Rows from block 8 of the image encoder of a small image captioner, named by matrix and row number. Rows with one number belong to one neuron. Each number is 500 + 40 x the weight over its row's rms, rounded and kept within 0 to 999. All counts start at 0. Numbers have three digits each.
After each neuron's rows are labels from the 100 images, of 14848, where the neuron reaches its highest value: "colour at peak" is the nearest of a few named colours to the mean colour under the peak. Only what is clearly more common there than usual is listed. The data: photos with spoken descriptions (Open Images, Localized Narratives). In brackets: how many of the 100, against the usual share in percent.
# fc1: MLP up (encoder.blocks.8.mlp.fc1.weight, 1280x320), inputs 0-106
# fc2: MLP down (encoder.blocks.8.mlp.fc2.weight, 320x1280, transposed), outputs 0-106

fc1.628:511471504530517475460485453489435533481519502452511527510579487528487526504522506539518461512476495499548618526580488441458544482484455493561573494517527548477407485511500487437526430519524497579525468515513490568468521461479511491625535566456491553509517538544504517533504421530530459467543506490512516471476495513431548
fc2.628:458572474513532517475490546509449469531481530503499451485430473489518481474423538548467471497491547505513487535408511508475544455547507498435524571484467551477502520484493433519414543540437538524510411469539521500545496498538480502444621465527547468530471474508471521562498543482408603483430538462479483476482465489561509
colour at peak: black (32 vs 10.3)

fc1.586:492544591551410526429484445464477460465449507472503464440482489452433530468480481466479549548516453479498567541488475473470499505464554492468527527540530498521473480566481531594502520498530480601516526445401561525495524528552557504513534465469497566476523478522498537497526446468460410459543518528430479534467476525511523
fc2.586:568575535449531533568517469493490447490484436529506516435494554582514492511513468517515514447449475556529453519494512458521530489554477431554509559415461512519509447526552469473449462468478538419534436487569417420560512441474478545493523501472527516591515598495533478543541568551452531538479544491558445400538560506527478
colour at peak: pink (25 vs 8.4)

fc1.553:495550495484479560535488506529491521480528473524450553482489515540454475452457496595473486449533533524513510556527513455478525492542523441555489575470522500469458576475473491498531506526527512424492553489555468523528598440458435459434546572472501572503486510582450517558513511540449563522469557530539513466512572483527501
fc2.553:458530589479519533438527486436535479425574420468564492443505519528457459524512493544406567461436447530440547492555529524417452483512513455508476512508519521447503505538506427428505504537524500456493561458446449485558518477415523541476493481501488511517448552431552491471530475490502481536501534559521502501567496435556509
colour at peak: white (79 vs 4.4)

fc1.45:499481515443554494453439520575521497466565463402452475548504562579431442442477559581519578485528566509445454457468498438514491477533534502551526498413491475492492552470521508443461517505454545524532567455429503453492454493483450489494543557476516496544485494483523514494438488464484541582473456506501538494487487546487530
fc2.45:488492527468475522521505507499544502467489490456405509480494511469518462511464548520439478513447545446515527486524510543563487533534505510460518494537473464504469523495484491509546549520561507512597527440503517449512529460556440453457496473496526446479493513471469508516477509477513505504498453487537591525555528528491417
colour at peak: white (59 vs 4.4)

fc1.424:503499480461456548541478568472524532520522461469494538524475492480535485486484483426492478561492529435519463509482494561443545509498461560483518463547518491523498544554526477463480553507441501458392526541504483471479499516512518481531457549544477465507574501488457486457477545486504503470511502547534484490533520468423462
fc2.424:484517450545533535463459526481509496491584480513444471500541513525535515466483519418528570493498515516490417553498534480419467522584440485488577435473510519555575574567575531537547483491488494491453526488445541441446505490455471534528481542460476451567540465536559472516493453483488555481506452509555501502460399501423520
colour at peak: black (84 vs 10.3)

fc1.267:535500534532441571504534396496481460499511481457484495507491541570496477430539449562518523414549504556494462510538545472553452506507529434620473588470489506458496491506498538454442446519498553502468549520535472422532527474460469511465503613518480566550508541539561492484478473485521583540498535524545503463551585440506508
fc2.267:531501552510479619475560475455462495472516503470495566480479524565530522519499487532468529412532473550476432513559490491457473493513518493570522554521497467497541480564478480448515488506564521485510589492528462401527522490456482505467442564503514517540495497500586435478509444517519571511527494505578498477514535439520464
colour at peak: white (28 vs 4.4)

fc1.467:515496470477530474460516476479470537508444511488511513524517494536501559541605437525494469437473537544508513483536522461534539515503467544515553514421516565452437441487469518394537488541502478508473480529515396568509475521447541518484476455538481519504491533531533471471483465468520525550460558468504510409560468525479539
fc2.467:543491528474533458467463562513498542516518383531516505540516487504566502500475461510546556526521642472490503496425547516486525523508514472511502446510499479502493527487495439488494430492495508566539551511493558519482445530525465590520417493520513492460507496510483536526418552588478546513435517636491449470532504492488476
colour at peak: brown (65 vs 33.5)

fc1.473:530462539493519445413550465464489561540469583470531504485543494464518549538513520562574485485459500510554533486521482428496555480477492525508498535497529511402457486503471481402473519478567527582561480479450554456487494431502522516559550511540503509527453505489553468447466509506472559466569515465492625476491467515456550
fc2.473:531570551514498472479538455485445534503526590427483489528541539526492521482496531524445441507443480470533615539511542467432498565529508499529512567472569514440430473468501493481572500556499534475539512443456433472554455444484507512516540517455535550590444469503464489495502499467476511480512512485528588490423408488480535
colour at peak: black (40 vs 10.3)

fc1.387:464459539499526427462540452488445525492514500460515509499532540474506512521469581525544519535475468445518532507506514506491443504429478477479562433506534500545478445487495503528528531470506528524568506496414503459470482483542548476540637489456477532464456499488547503511485501528527482462575406472506557466432421507428517
fc2.387:439471517498489457515535447497422528439494546422477511516549494494541537529513551517494523538433473506479578485506518487543487529510503475494500508455560475489486527498476522535544523512504544473583579513458488499514555575514576454486535535478474524474464520491544443603443530509513506452540460473484545486407490479538498
colour at peak: brown (67 vs 33.5)

fc1.138:484414500458541560538527386505503494525591511527449522435557546517515488470497460523518560468491520505515460465532516486520532478565516448578555558402437541539531551507531496389534416450474491483488502484466480534475483443477461491481498481478490522545489511514607474474489459454549557543472487512502508428551498592461546
fc2.138:464511563465483466501543482561510469566527577536447502515538501505473585522432481546542498540546521483513517535495556475463510476527545518522473519495455515607542511496470508539489567457478490466561524521454572539467493483593465459539443478503540485510539490553522493580523552537530466510505469525429493531473453551528503
colour at peak: white (35 vs 4.4)

fc1.210:481525493520550435510521457567467537411457499527539468546568535543424526517490517561548512470514514632450518463518554515560469477437550532502472478446504459454511505453502535449470519480486521485558495534439476577429470546535531484483556461500481561494439517538543521524445485480566466549500409500482510483504478518515525
fc2.210:490534473593502521408580509519452539429510449506509625506461512499447510462380513456524461472567475519454514496537541516543491505574478540439542451544549468477502482500476545443534472470535575463530439553502458514498481559563502526498475512496497566467479569574521533459541497535552491449554515543554500503489515433499543
colour at peak: brown (60 vs 33.5)

fc1.589:520477527539419584462436524450526513570542559498428425495497545551483485493506490573487549488584508506417507422462426512460549479559529478501535497466450434517479543508512497489509508584531476538482455512508573472498469455483467477483438557510554469491481521485517515484470489449490598519502526467494529522566491552479475
fc2.589:521534433441449453507510499509458515558527565431453576478464488421503529467445508487556432553451450530547475530481521507494529509522465534434573522508548572568446487596545533482510498500419522454511523561499531495485494519540569517529478501520443472529573505468526474524473522524406498435528474513493568500431488488474523
colour at peak: black (26 vs 10.3)

fc1.252:483487507438498536549491532527518475513543503498550463496483507517523470449456534631516577534453565533530515465404497420511503515459594447466462513490463437483481532438520444548519530531556555553510494443504566487542565487495482492523550443481542481511476504485527492589500557559497591514482515502466510554565488598564454
fc2.252:533484535429535532536510488576562437550505501474514531521506476576513442488481494500480440544531591478506418472442528488542473536503525448569413511493501492486510486500506479553512531541494527486517494473572470475536460501473462498537530481471524469525517421472409504492523491466443453498481516504455444504498548530493438
colour at peak: brown (65 vs 33.5)

fc1.388:484467457508455505493510489483527492480517448548520469553517549535480560460504445555516569477490526528472480510499475504500505497517514545516525503492432464487527480498493536425506450536477541552485511515482504505500526550537422497481494618480478501517445509523612441517508511495582574542492498534485517476536507523486501
fc2.388:543423469450376496506487484543540500469458499553459461541496582478483505497518548511476515452521464471534497516442499440596518549514569529509471463488500484512503498401474413495536508500564487571551455424521479490489541546531458522473456495450480572541478514485460517553539577477484509416514455465470506492512531515496492
colour at peak: cyan (29 vs 0.9)

fc1.421:551579580534455544536510486494522556522491458547542450442440509496499517487482442425520470512485410478466515450505577512474489551503540536514442540583500447513544448573539570504447515504455384504446489555477505460502462458523558524557456418511546566468499522454523522471461496441516523492555485564528456500553530495495452
fc2.421:506475455523462516493527437465469532501560442505452514483571575541482567505512492464495444539537480457465517471541516515471506525471546485507477520528444487542475397525523618509534433538487470446472527505535473488460441496494506486501461495464430534436497484551517385443479510499552487515508417522526495494470505474404538
colour at peak: orange (44 vs 0.6)

fc1.393:503466488466508522488489530517565443558465468497457487552403447507514467494466497487468488541561528470493497505419460505458489510520487499522523520504524534522475518504491526547610518541502444512462466456554528489569510485420462496551455446519530398467537440473452512490549479502430491499430552464463495551534481546486477
fc2.393:497510550524458523459550452552481536461524474525440639495538584521422506431386478516515505531583491543501504476503509435570561548488496539521479523529490495477487471559527501461499513489510538531505465493438495540497491526596430518509477504442555609513553604495533509448428484506563475497493541517505467438524538526493514
colour at peak: brown (69 vs 33.5)

fc1.27:488404461457485564559444471521505458530533536424480483501512544555549486435524482511444477484525531458486482441549481467499498519504527463553503518469449536545475535507527444440518489481497550478494541453577491484504595428501426446501492525451470464531532518524510499506489501549504528553479515517455494508595510559441475
fc2.27:488518471508420571483428553508507473468476434486557508521508538575449506419469482538419492479493495528461526408526510458493532514517553462482501520499503531429528448498449525496478502498514551486466527478538495498555528541535527510475474480496566512529544580496471556528483518469543519593439491526442430457533513469436499
colour at peak: pink (37 vs 8.4)

fc1.292:448398433476523478497455474571516443465511442398423540544535540549519468473493509471488523499517556485494488491521498531493491489537456489579563493485431513520509550490511541454530489459481517485499572454510445487490498459437471472516458527447452461491540491497511473521467407498549551529477431426542575475471508514460481
fc2.292:510457446485457547520524513427561505525535519451512494530412491539490528418516457471475456468443550513507419508487518519494533492490462504530414463510515497525485566531505489403531485517475544524541493517528507456546519517491456512564446585576517432527481483513546488467490513504526514473494546607504487495535638541528459
colour at peak: pink (41 vs 8.4)

fc1.244:499480494411484518556498501561495462498562481417433491440507569561455462443541506503448489464499495525480505425576543502545446515545531423566488496454469525504522501476486515470503535439525516470516524431496436468491561453505504438466569507409457482550468502547529528558538493467497575536515486468496522483556518554493464
fc2.244:468486508530527414550462514544527467443401408427478489570472534530463485481473505491474518496423570569514548485581537558581494507488496509495481456490510510462502488532481564512530462486544638426449461512549417575530501473546458455404429497494497486532504548475457560515604434512559531577525504469511537448564566541551505
colour at peak: pink (40 vs 8.4); white (35 vs 4.4)

fc1.568:547594471552495408499561512506480500449445529579506494515518468488450589513562520468500487478496467505498503551501542522514488472484518545427463516488455491436567459431459479500508489520506451527518511493399507541490430563520530553437533473535477540454432461475466466444527531404470425528517494488442493526455483464544501
fc2.568:515551427465531474498412538472528482541515439517504478496441467470579459567479516506455498442450585519574500500532543535526417507481513475436548546545508544517532520500511476489526497544514531480510433525499476496492466475497533506458501557473525493506506506468500504546476519496508597492527538516587511524561580449551463
colour at peak: black (39 vs 10.3)

fc1.413:415484463559559482463523496492434455433479496490526534500472449473497490497513552519467534485479551503504553511504467483508524472541463502517541531475532526450426523465512506545595471541520545476562488464497506524504503515458509514443508554483527513456464510531521547474486464496467460558475514524493594575424444511534529
fc2.413:487405490559555451495491465509486533518412509514439492495499542499555487510519586451475467481570498477484536552528530448603493524526512489511542501472503542530480492540506418519486489443557559528582447491513463516508462471544500518506501429538556467441503541509502518472535495527597449509512524469456481477446474504544545
colour at peak: black (36 vs 10.3)

fc1.449:438474486413514470518561443485490540491514559445451538548503540426523559531505587529518455503485542508515498492507478523537529507513493518478506515508507472534505569497464563492566569492514520519587500468479535452532545570573441415482545513474411462543442548453586413538554524564520540453533487508513585459523459522464467
fc2.449:459497500458450474479520462451466526495478561476458530498516502524530549577518538507527485497482459478503519535493548483542488515475474548475451464506471479501488496470512482531567599451486532453550472568467455517469509500525547475474566490469423515466417447490519481613562554482582456440539483469490501469464505477497505
colour at peak: white (29 vs 4.4)

fc1.284:575587497477467490475529509474503548500552469555541489490531498497510532503497486504408507525459487443482471556547521520452516621526527469509481476506484502511512482478534482498501440551449448519516584565405457456499462587459483545419415556518470558499501401514484444476418554391519456543501506569527476501463571446503540
fc2.284:505408559512479495535474474502459486494559525436528430415493552502468488495567544492504486493501470509485540428575476463530414490472517397518461496525526413465456520459521510503510474491586475496471566467489486510450549435508544522461572528385479529495426520512507497567493514513568485453597451501548548498494492538465436
colour at peak: pink (29 vs 8.4)

fc1.748:423509475458505486528472474596509448444538463452466430461515593530411447407506482490505534490463484557419511470533534498606427484496559461516562474450471519475491505466524573497520487484515517510495512452440439537475564547489511480436566434439407527464473519535520546563541464460499509511475435455502482473524465562457530
fc2.748:461474544549449439517449504521463492424463455440482503504479517534373490458532457524495524494392427550498504442551467446565507473448518523522475540469529496398477409528502610527481531526547516480442483503501484596560598539578505477522494508490454498491529571513476509523551469535521489514519551516500486483538499493485527
colour at peak: pink (26 vs 8.4)

fc1.742:556471563456514479446448434517429506543530531367470491508525561549508492443458497529498494521543501496488493416457436426537474531504529478552512516441506578515452478524568537477481513478500498531516555503500516472542497459494479503541584476524509533531582544478462492479485462491448471461446475487456539479499505599426544
fc2.742:408552476482586485415425502520502467503495512432445499477489483460495480506459485508516526504504543514484503476485465474529504491485461536550565498471509556584483510511488572500513520400410518500512522500519578509515514434485573539480521460517498476454554498484539479443496435518422497515482492513522518526520508578449551
colour at peak: pink (25 vs 8.4)

fc1.245:548528519512510508512541501469491545542466551573552531425460449431567593493519408447480543508512439475513485447523543569555559539494545486410530511488481550550516424558504445513451492457482479504503535536472505494510499569462498557466466425482499564490518496534482446438508546494537441487468512512491349490520474494444531
fc2.245:501486489492492524508438558513493498519519492441503488540479535528533446474514550517507463461553528515464390480440455494456457494525452527621492418489499487520520570516548525509512513529553569488506524497485474397499490488435472461597568551589534481444513463495510535471431539506600479527493501526559549532484556510519434
colour at peak: pink (28 vs 8.4); white (25 vs 4.4)

fc1.396:524499502510492558456487467475477480513551529424481529519453556585504516419552466512506518458603495580481453504463494458515472492503515469569484544478463529443494529504508465471431526470531519547507543511479553496508491480504432520586516568505479546578503596508555546476510505496484530550475540532498492456490487502508507
fc2.396:482528474563485616530467496501459494468529538486460527444572522538440468459553501526478467494558532607526437424526476476479510483513468537556534477499494489462493516527493474444500462523503542489519489437455495489495437500493452430560598540537522437581529539494551535464395488558568523503490492419531448488494486534512461
colour at peak: cyan (34 vs 0.9)

fc1.395:498445521497581518526415508487513395487539392542574410428481464502473528504515493564500614508457477453465504418535518503493477509514553518551483492502492519487517561498493496464511493538515528588468450506472551480510547485488532495478518506516462406477438579529516502465442485515498509541499571542473426511506503540466487
fc2.395:526489440538528495495473560479400519507454519507496507533517479457550539555522513416460449496520525509484557436444440489450528476586480509511543498468493539501393546512534492470503592507566499488507450472509554521489475569463482492591503475498442505546539554472449557480446467591564481415469504495509475476547471497498563
colour at peak: grey (67 vs 40)

fc1.367:526465494509483559548425501569535451512508464451462472472445545591498454403507502499475484478565531572474457430490536474607502485538550497552481509480455531477521544507498528438456510473521532502477562475545479505542521494509491445526477461457492482536510541484486515560518502560491590554451524456482483440600541537530450
fc2.367:511523472445555504527513470468515501505525465567532457513457432483537473519498524475536494432504502464541535517508550526527558525551486472496505484468447570506512529504534445420561504461421614510471404476505444475465533481498551473508552505508502513580470547524500600545563480521433508487487523558480520530556529555446511
colour at peak: pink (31 vs 8.4)

fc1.50:502510567532439548509459460435561511514592517481438517443466477533553578453506477477526479518440461570564453456514465482509448499552519435504470578481503464522505494516525503522455446516493517357481509493514522482481524445431476531517563575487468481583518518535570466522529546530513579445574533520556451436502555460456478
fc2.50:435437506532494452456471536467452502487521509452541446413480497504441559486510505514536551478533386553497516473506473491509415462537508491495511533505517522452502435561524548535511486514499540513540435552474530534460568530552465476480580503474458540464506569464539530558499505510412551513486474496543556552539501496539546
colour at peak: white (25 vs 4.4)

fc1.705:466483534524507513596534442473518439516554447518510538525506466508489466522455445545547500450502494500484456610476499512525557461505515415573529562459457561491478510502492565499469450512453513525499464457529512484512533466507475459457503438558574514522534547547489522476505472458478518524409518534499477545595525581491489
fc2.705:524459536531452493448485525529453532437512489514514452485459604525443498515546500510473584478514481541437492468481484429528504504440521517512471508532470427465490513428439456488528560547566496491502523440421443435482495509509510501532458481509495546489487570434530521468468513505603409510509530530513497506569510428550472
colour at peak: pink (28 vs 8.4)

fc1.36:452467488487546542569487496584539446511532527561435496476468466475480466533466555511498521480505596536487481477510478491520534482540530558441463510515427480582530541458495502509438491478513527434493483452526520493494479488514511460447492457468510444493501491533528531578527517569501527502495494415476510503477466540533428
fc2.36:496467504470513588446472463477519449517519498541455568478587542531422440469435540567482480529527627488523505477537497478520508489434456466514469501511471472555502506506441520458605525406524487467540488495453521504473526460503515444539519498544524498538500462448581537492548407571531494480544472504546483505530509498551476
colour at peak: grey (68 vs 40)

fc1.7:485400484507535565522474416510504512499559549500433515453556561532513490460523456517518502475447576514549516489555490444508541489553496489555507517488412522512501527533518511398516477470492541456510514496502546517453550440483460478524509491427498473555532501506574460541472454529540579486518515540526505444547504539445494
fc2.7:481454611473473518484484432505557511526570529384466469505547604538483493464480485558478489494432496514504442503545496452473452425583507518513483507478507510477546452514519480460428551525519505467418527522537489492498524383572509465483551524402497466476539494552554511564522526434585483521521507470545480473548536462522500
colour at peak: white (35 vs 4.4)

fc1.575:505488459506490560552602446483460482504556468545447525459442500460522453446456551509459579454520508527486482478546497506563491529547541455496489546512507530557490553440526472529546507525516564432505532481530478457545550500536415453444553547406462506549461481592540498486510535567435475515507551530495485490461506448494486
fc2.575:483530506507494423493520476458494564523522464405484562586515520484578511561503512511496471545555476487553539516467543500554468569521467554450553489554566493523513496486510471460471513498472589467525546491538489524596510546518515476453561497461471536485511553481506463509525516537545484456498428512528527500524510404490527
colour at peak: white (32 vs 4.4)

fc1.298:547505548533504470515530503477501505541535510481510468465503477484504515469496491495551520503443492497565471552503513509537487493472496494521516520484519454386454547524532472512466474528513529547436559471452567446496428485400562511457535453554571526513503403395426455450456504457437500528507485491535493536549575503517448
fc2.298:529528483516439531505405523473535490531426481499480546459427518495496437445523482491396456512497522420499511494496455496481495520526517542499540483484496499482500469475476475482459492507546518462499456474594495529598489514514531465522486509484538472496562504473421587458526429555541568552464510535421514482529491468512494
colour at peak: cyan (38 vs 0.9)

fc1.627:478478453528501499520479580481507446509448479501505489512401423409544494495535507384493477523511455443492491555483491584492511522544483550480519478580547524522513539506479508578450475513517451475453517472519535498512475549441504525512412495534523419431563454477428468444503506501474432489537477500534498531476506445479451
fc2.627:556521512464462516510486480427543481482531485509526498466458501486488428450479499474434489530495551458518477547486476545462470484484461467456466511520538481498499482526548462480411494464538486518563472539470498480552478480573536455549552534433501568491519548513539524446515501531556543493521523539487511489512456480520458
colour at peak: white (69 vs 4.4)

fc1.404:457459428480539430590460537587550429459533437521479492558454530531448476507461558496534590509521527517428476533455460526529455464492517570478425428512484488525541541467499571545446558491457504452507483436512510511492485500591541451498515494456561445462489552495504542525511533517485525526445448511482564492458459532592444
fc2.404:550506453436510575451500482478536481565498499494468581496521566501510393482448504577455416471533535445554518548461515434476502532486488457450428507452532509494497390436529478445531463479536570516484449490554443428513523490481500410555574511449500547503490530437487556474501502489484555501510472507500520452527584521517481
colour at peak: brown (65 vs 33.5)

fc1.218:515551488486477476530497547515513548502458493599523479429504476425463515550501513473517483484444483435519489505511497537455565514481522509412482489474470516534516366480503562494471529490509400506490416515466446539466483545515610552474505467498496518422426464495498555511501533458567491447512475483477486486450469539471484
fc2.218:465504487495505494515424559504518472543527571468516462533522458520465508436549477547497510497512541500431420470515524520490462460532497499536512426472478517463487458463497511481516426544491517529501544501451514542473539506497458504556536486536500428465469525503523588479460564539528493579407512468449505557491432528513510
colour at peak: white (30 vs 4.4)

fc1.283:510455443442491529535484536578544401588505443501492503528470466508571465519495500434512495535609573482481477447471477475481520544559461450510437487489468524585532546483517513529473504496465487400451518524571464503540477475502528549546475555484526470442514510463467540505501511521497504521458477487497527487425536504498497
fc2.283:486492434492547531576445577556533492485526448487457514542441477515430427406509477476504436499545549503462451471504433518479597492498489537585522477471480559483503495516460550446476544503455523498448455501565476483579549491495509456527568571488538493490543537465464539457466446510420560551463494527492522459517555519486540
colour at peak: grey (67 vs 40)