{
  "train_examples": 101725,
  "encoder_arch": "pvt",
  "encoder_inner_norm": true,
  "fusion": "prefix",
  "label_smoothing": 0.05,
  "decoder_width": 192,
  "decoder_mlp_ratio": 3,
  "decoder_qk_norm": false,
  "decoder_connector": "mlp",
  "decoder_tie_embeddings": false,
  "optimizer": "cautious_adamw",
  "grad_clip": 3.0,
  "final_lr_fraction": 0.05,
  "warmup_steps": 190,
  "weight_decay": 0.4
}
Rows from block 3 of the image encoder of a small image captioner, named by matrix and row number. Rows with one number belong to one neuron. Each number is 128 + 32 x the weight over its row's rms, rounded and kept within 0 to 255. All counts start at 0.
Before each neuron's rows are labels from the 100 images, of 14848, where the neuron reaches its highest value: "responds to" is what is common among them. Only what is clearly more common there than usual is listed. The data: photos with spoken descriptions (Open Images, Localized Narratives).
# fc1: MLP up (encoder.blocks.3.mlp.fc1.weight, 320x80), inputs 0-79
# fc2: MLP down (encoder.blocks.3.mlp.fc2.weight, 80x320, transposed), outputs 0-79

responds to: text has "plants"
fc1.130 [131 139 142 108 170  98 164  67  92  90 125 154 117 160 148  79 122  85 161  74  91 113  99  88 192  61 148  57 163  89 101 173  57 132 130 121 144 139 158 164 146 110 139  98 112 104 157  87 164 109 127 177 116  91 137 145 113 105 106 103 135 153 159 125 160 103  82  88 127  91 140 104 108 134 145  53 106 142 119 133]
fc2.130 [138 155 111 115  87 106 121 158 171 142 107 115 155  89 114 186 133 127  76 172 147 172 124 103 112 126 102 149 188 117  96 121 141  68 145 141 100  90  72 138 148 168 129  95 139 153  87 172 110 140 148 158  37 141 108 154 111 189 132  81 134  56 111 163  69 130 162  90 101 153 118 167 146  89 132 136 153 166 156 111]

responds to: text has "plants"
fc1.248 [159 160 156 168 175 141 191  72 104  99 139 134 108 184 161 121 146  73 158  82  83 126  99 101 144 117 160  69 103 111 110 134 102 157 105 126 184 157 164 177 124  98 124  91  91 132 172  81 121  93 168 126 128  84 152 121 129 105 124  93  94 127 147 125 195  81 115 121 158  90 160  97  84 158 167  71 116 109 113 129]
fc2.248 [133 141 123  96  94  83 109 163 148 160 116 111 119 107  83 156 100 142  95 154 153 176 124 156  80  90  78 198 159 124 137 111 163  87 135 155 109 122  80 135 146 180 126 123 138 217 119 180 104 108 111 122 103 136 114 163 125 115 142  81 143 113 125 138  74 181 125 132  66 152 131 188 139  81 152 185 134 156 107  68]

responds to: text has "sky"; text has "trees"; text has "clouds"; text has "buildings"
fc1.69 [126 126 136 145 157 132 173 178  93 126  80 130  94  87 101 147 144 188 127  85 138 153 134 133 136  91 142 138 114 138 107 138 131 179 160 138 115 129 140 111 133  77  82 131  81 132 128 136 107 182 103  64 118 127 190 143 125 170 145  96 133  40  92  60 191 107 128 116 205 110 144 115 161 139 172 125 130 148 148  65]
fc2.69 [133 136 134 122 129  63 142 146 134 111  91 116 155 133 180  64 142 151 112 113 120 131  76 146 152  88 153 197 116 130 102  72 145 168 116  83 126 148 111 104  93 180 122 159 167 136 141 151 143 108 133 157 158  97  95 148  33  96 163 154 115 165 119 150 184 155  97 159 104 146 151 178 156 160 158  65 124 161 114  77]

responds to: text has "wall"
fc1.260 [108 105  79 119 137 200 118 131 113 133 179 140 148 147 103 152 153  85 144 121 136 150 149 176 163 146 111  86 141 183  96 159 101 118 188 164 158 107 108 158 152 101  48  93 101  86  89 150 126 138 146 175 111 144 120  92 161 172 166 133 156 155 116 134  99  96 143  96 189 141  68 154  94  96  73 140 157 104 131 177]
fc2.260 [102 160 173 135 197 151 111 140 134 123 120 165 173 150 118 142 110 109 146  92 147 102 142 120 171 198 142 134  94 105 145 158 101 147 109 126  88  59 127 165  97 121 121 110  81  85 103  77 139 129 118 148 119 148  92 104 169 140  96 173 155 113 102 157  93  74 128  67 161 130 109  56 167 202 115 105 106  78  93 131]

responds to: text has "grass"
fc1.249 [ 80 101  99 153  80 185 105 182 131 125 108 108 129 149 108 123  89 159 130 168 174 128 158 112  99 156 120 175 146 108 124 103 164  41 154  94  93  94  64 119  93 191 103 167 154 182 121 145 125 145 170 105  70 143 118 125 103 112 118 203  87 151 130 128  88 143 102 154 105 167 143 135 113 127 112 176 105 129 131  85]
fc2.249 [102 136 129 108 108 137 144 180 143 109 133 147 107 147 106 177  96 158 151 171 125  70 151 167  71 157 100 113  79 137 156 136 204  65 146  84  95 104 103 101 112 163 136 185  97 162 102 159 161 130 121  91  65 131 101 155 138 132  93 140 109 154 132 139 108 178 101 157 128 131 114 147 138  48 130 205 143  86 148 105]

responds to: text has "buildings"
fc1.272 [187 135 111 116 185 117 132 124 106 116  80 135 160 145 143 182 138 148 177 154  82  84  85 119 103  51 132 127  63 135 137 112 110 142 179 144 112 145 105  81 166 229 136  90 115 112 117  84 125 127 136 137 115 134 144 128 122 154 133 100  95 179  98  76  56 155 170 128 129 154 130 136 133 174 155 128  96 152  99 158]
fc2.272 [100 204 102 108 133 124 124 121 150 139 172 112 102 163 184 144  64 165  75 120 140 124 152 180 127 176 116 141 120 109 101 175 126 101 114 163  86 107 162 144  98 116 177 159 110 144 135 117 191  91 107 126 144  84 109 114 134  92 161 153 118  99 171 159 162 168 115 197  46 188 125 158 109  95  99 137 118 104 136 132]

responds to: text has "plants"
fc1.55 [111 184 132 115 130 132 192  90 129 120 102 139 113 179 155 151  95 113 164 119  61 172 152 109 166  87 145 147  78 145 141 117 119 181 141 161 210  85 210 159 136  93 104  60 139 157 157 121 144 172 136 140 122 160 145 134 182 101 131 125 120  68 167 137 172 134 167  97 130  94 136 135 139 162 157  90 124 126 144 118]
fc2.55 [132  85 123 101 145 142 157 209 120 108 149  99 123  79  78 199 138 152 120 171 117 156 115  59  59 116 143 155 139 148 120 131  74  90 163 122 173 160 145  64  68 130 104 185 125 153 146 164 120 125 110 124 113  90 136 111 125 191 100 110  94  91  95 150 154 101 142  92 106 151 171 140 150 141 143 141  93 119 134  82]

responds to: text has "flowers"
fc1.46 [150 123 133 111 171 127 132  98  96 150 190 169  88 120 192 165 165 113 157  71  67 165 131  95 164 129 127  60 152 119  96 158  83 149  99 192 162 148 152 130 131 110 110 119  61 101 147 126 122 116 124 156 158 121 117  78 142 126 155 106 126 110 101 106 155  94 140  70 175 133  79  88 107 163 107  86 129 101  66 151]
fc2.46 [179  94 186 106 149 135 157 147 181  50 139 172 114 117  99 160 133 133 154 151  75 135 160 106 143  95 112  94 121 139  74 172 131 103 156 133  92 164 127 117 123 132 110 159  57 140 101 162 136 170 155 138  91 107 120 123 185 141 138  32 106 103 116 157 143  97 151  99 194 117  73 138 110 116 123 121 140 149  71 134]

responds to: text has "plants"
fc1.186 [174 147 170 144 173  93 175  65  98 115 172 168 105 162 140 103 160 110 102  96  93 147  96 101 156 114 154  73  86 147  98 158 102 158  94 169 152 168 166 171 152  92 103  85  90 106 141  93 148 139 117 148 154 112 124 109 156 139 120  86 116  91 156  99 153  71 127 108 156  69 101 107  90 145 143  63 101 135  71 146]
fc2.186 [127 100 131  98  90  78 170 188 138 135 104 122 109  98  95 164  95 155  66 172 140 134 142 168  71 141  93 150 160 153 144 156 165  62 142 143  82  98  95 103 160 145 118 181 119 136 108 206 130 142 120  94  83 115 113 158 145 153 163  64 105 125 160 116  96 157 110 167 135 139  92 176 115  94 123 178 125 146  74 111]

responds to: text has "wall"
fc1.8 [120  95 142 197 104 154 125 110 189 158 100 116 128 134 165  97 158 132  99 121 158 148 145 207 112 173 107 106 121 118 102 124 106 110  77 179 119 124 129 200 173 131 167 157 144 117 176  96  79  79 153 113 146 160 166 135 160 150 104 171 109 131 190 110 167  99 148 162 212 156 121 127 131 103 124 161 119 166 162 122]
fc2.8 [112 134  74 109 137 150  95  60 173 134 160 119 159 142 155 139 117 150  57 130 179 106 147 170 134 155 166 134 125 127 154 159 163 138  52 175  97 100 168 178 125 142 160 120 168 166 146 116 138 107 118  94 102 147 129  98 189 103 147 129 136  81 164 113 204 132 164 140  95 135 121  78 141  81  85 142 114  76 149  91]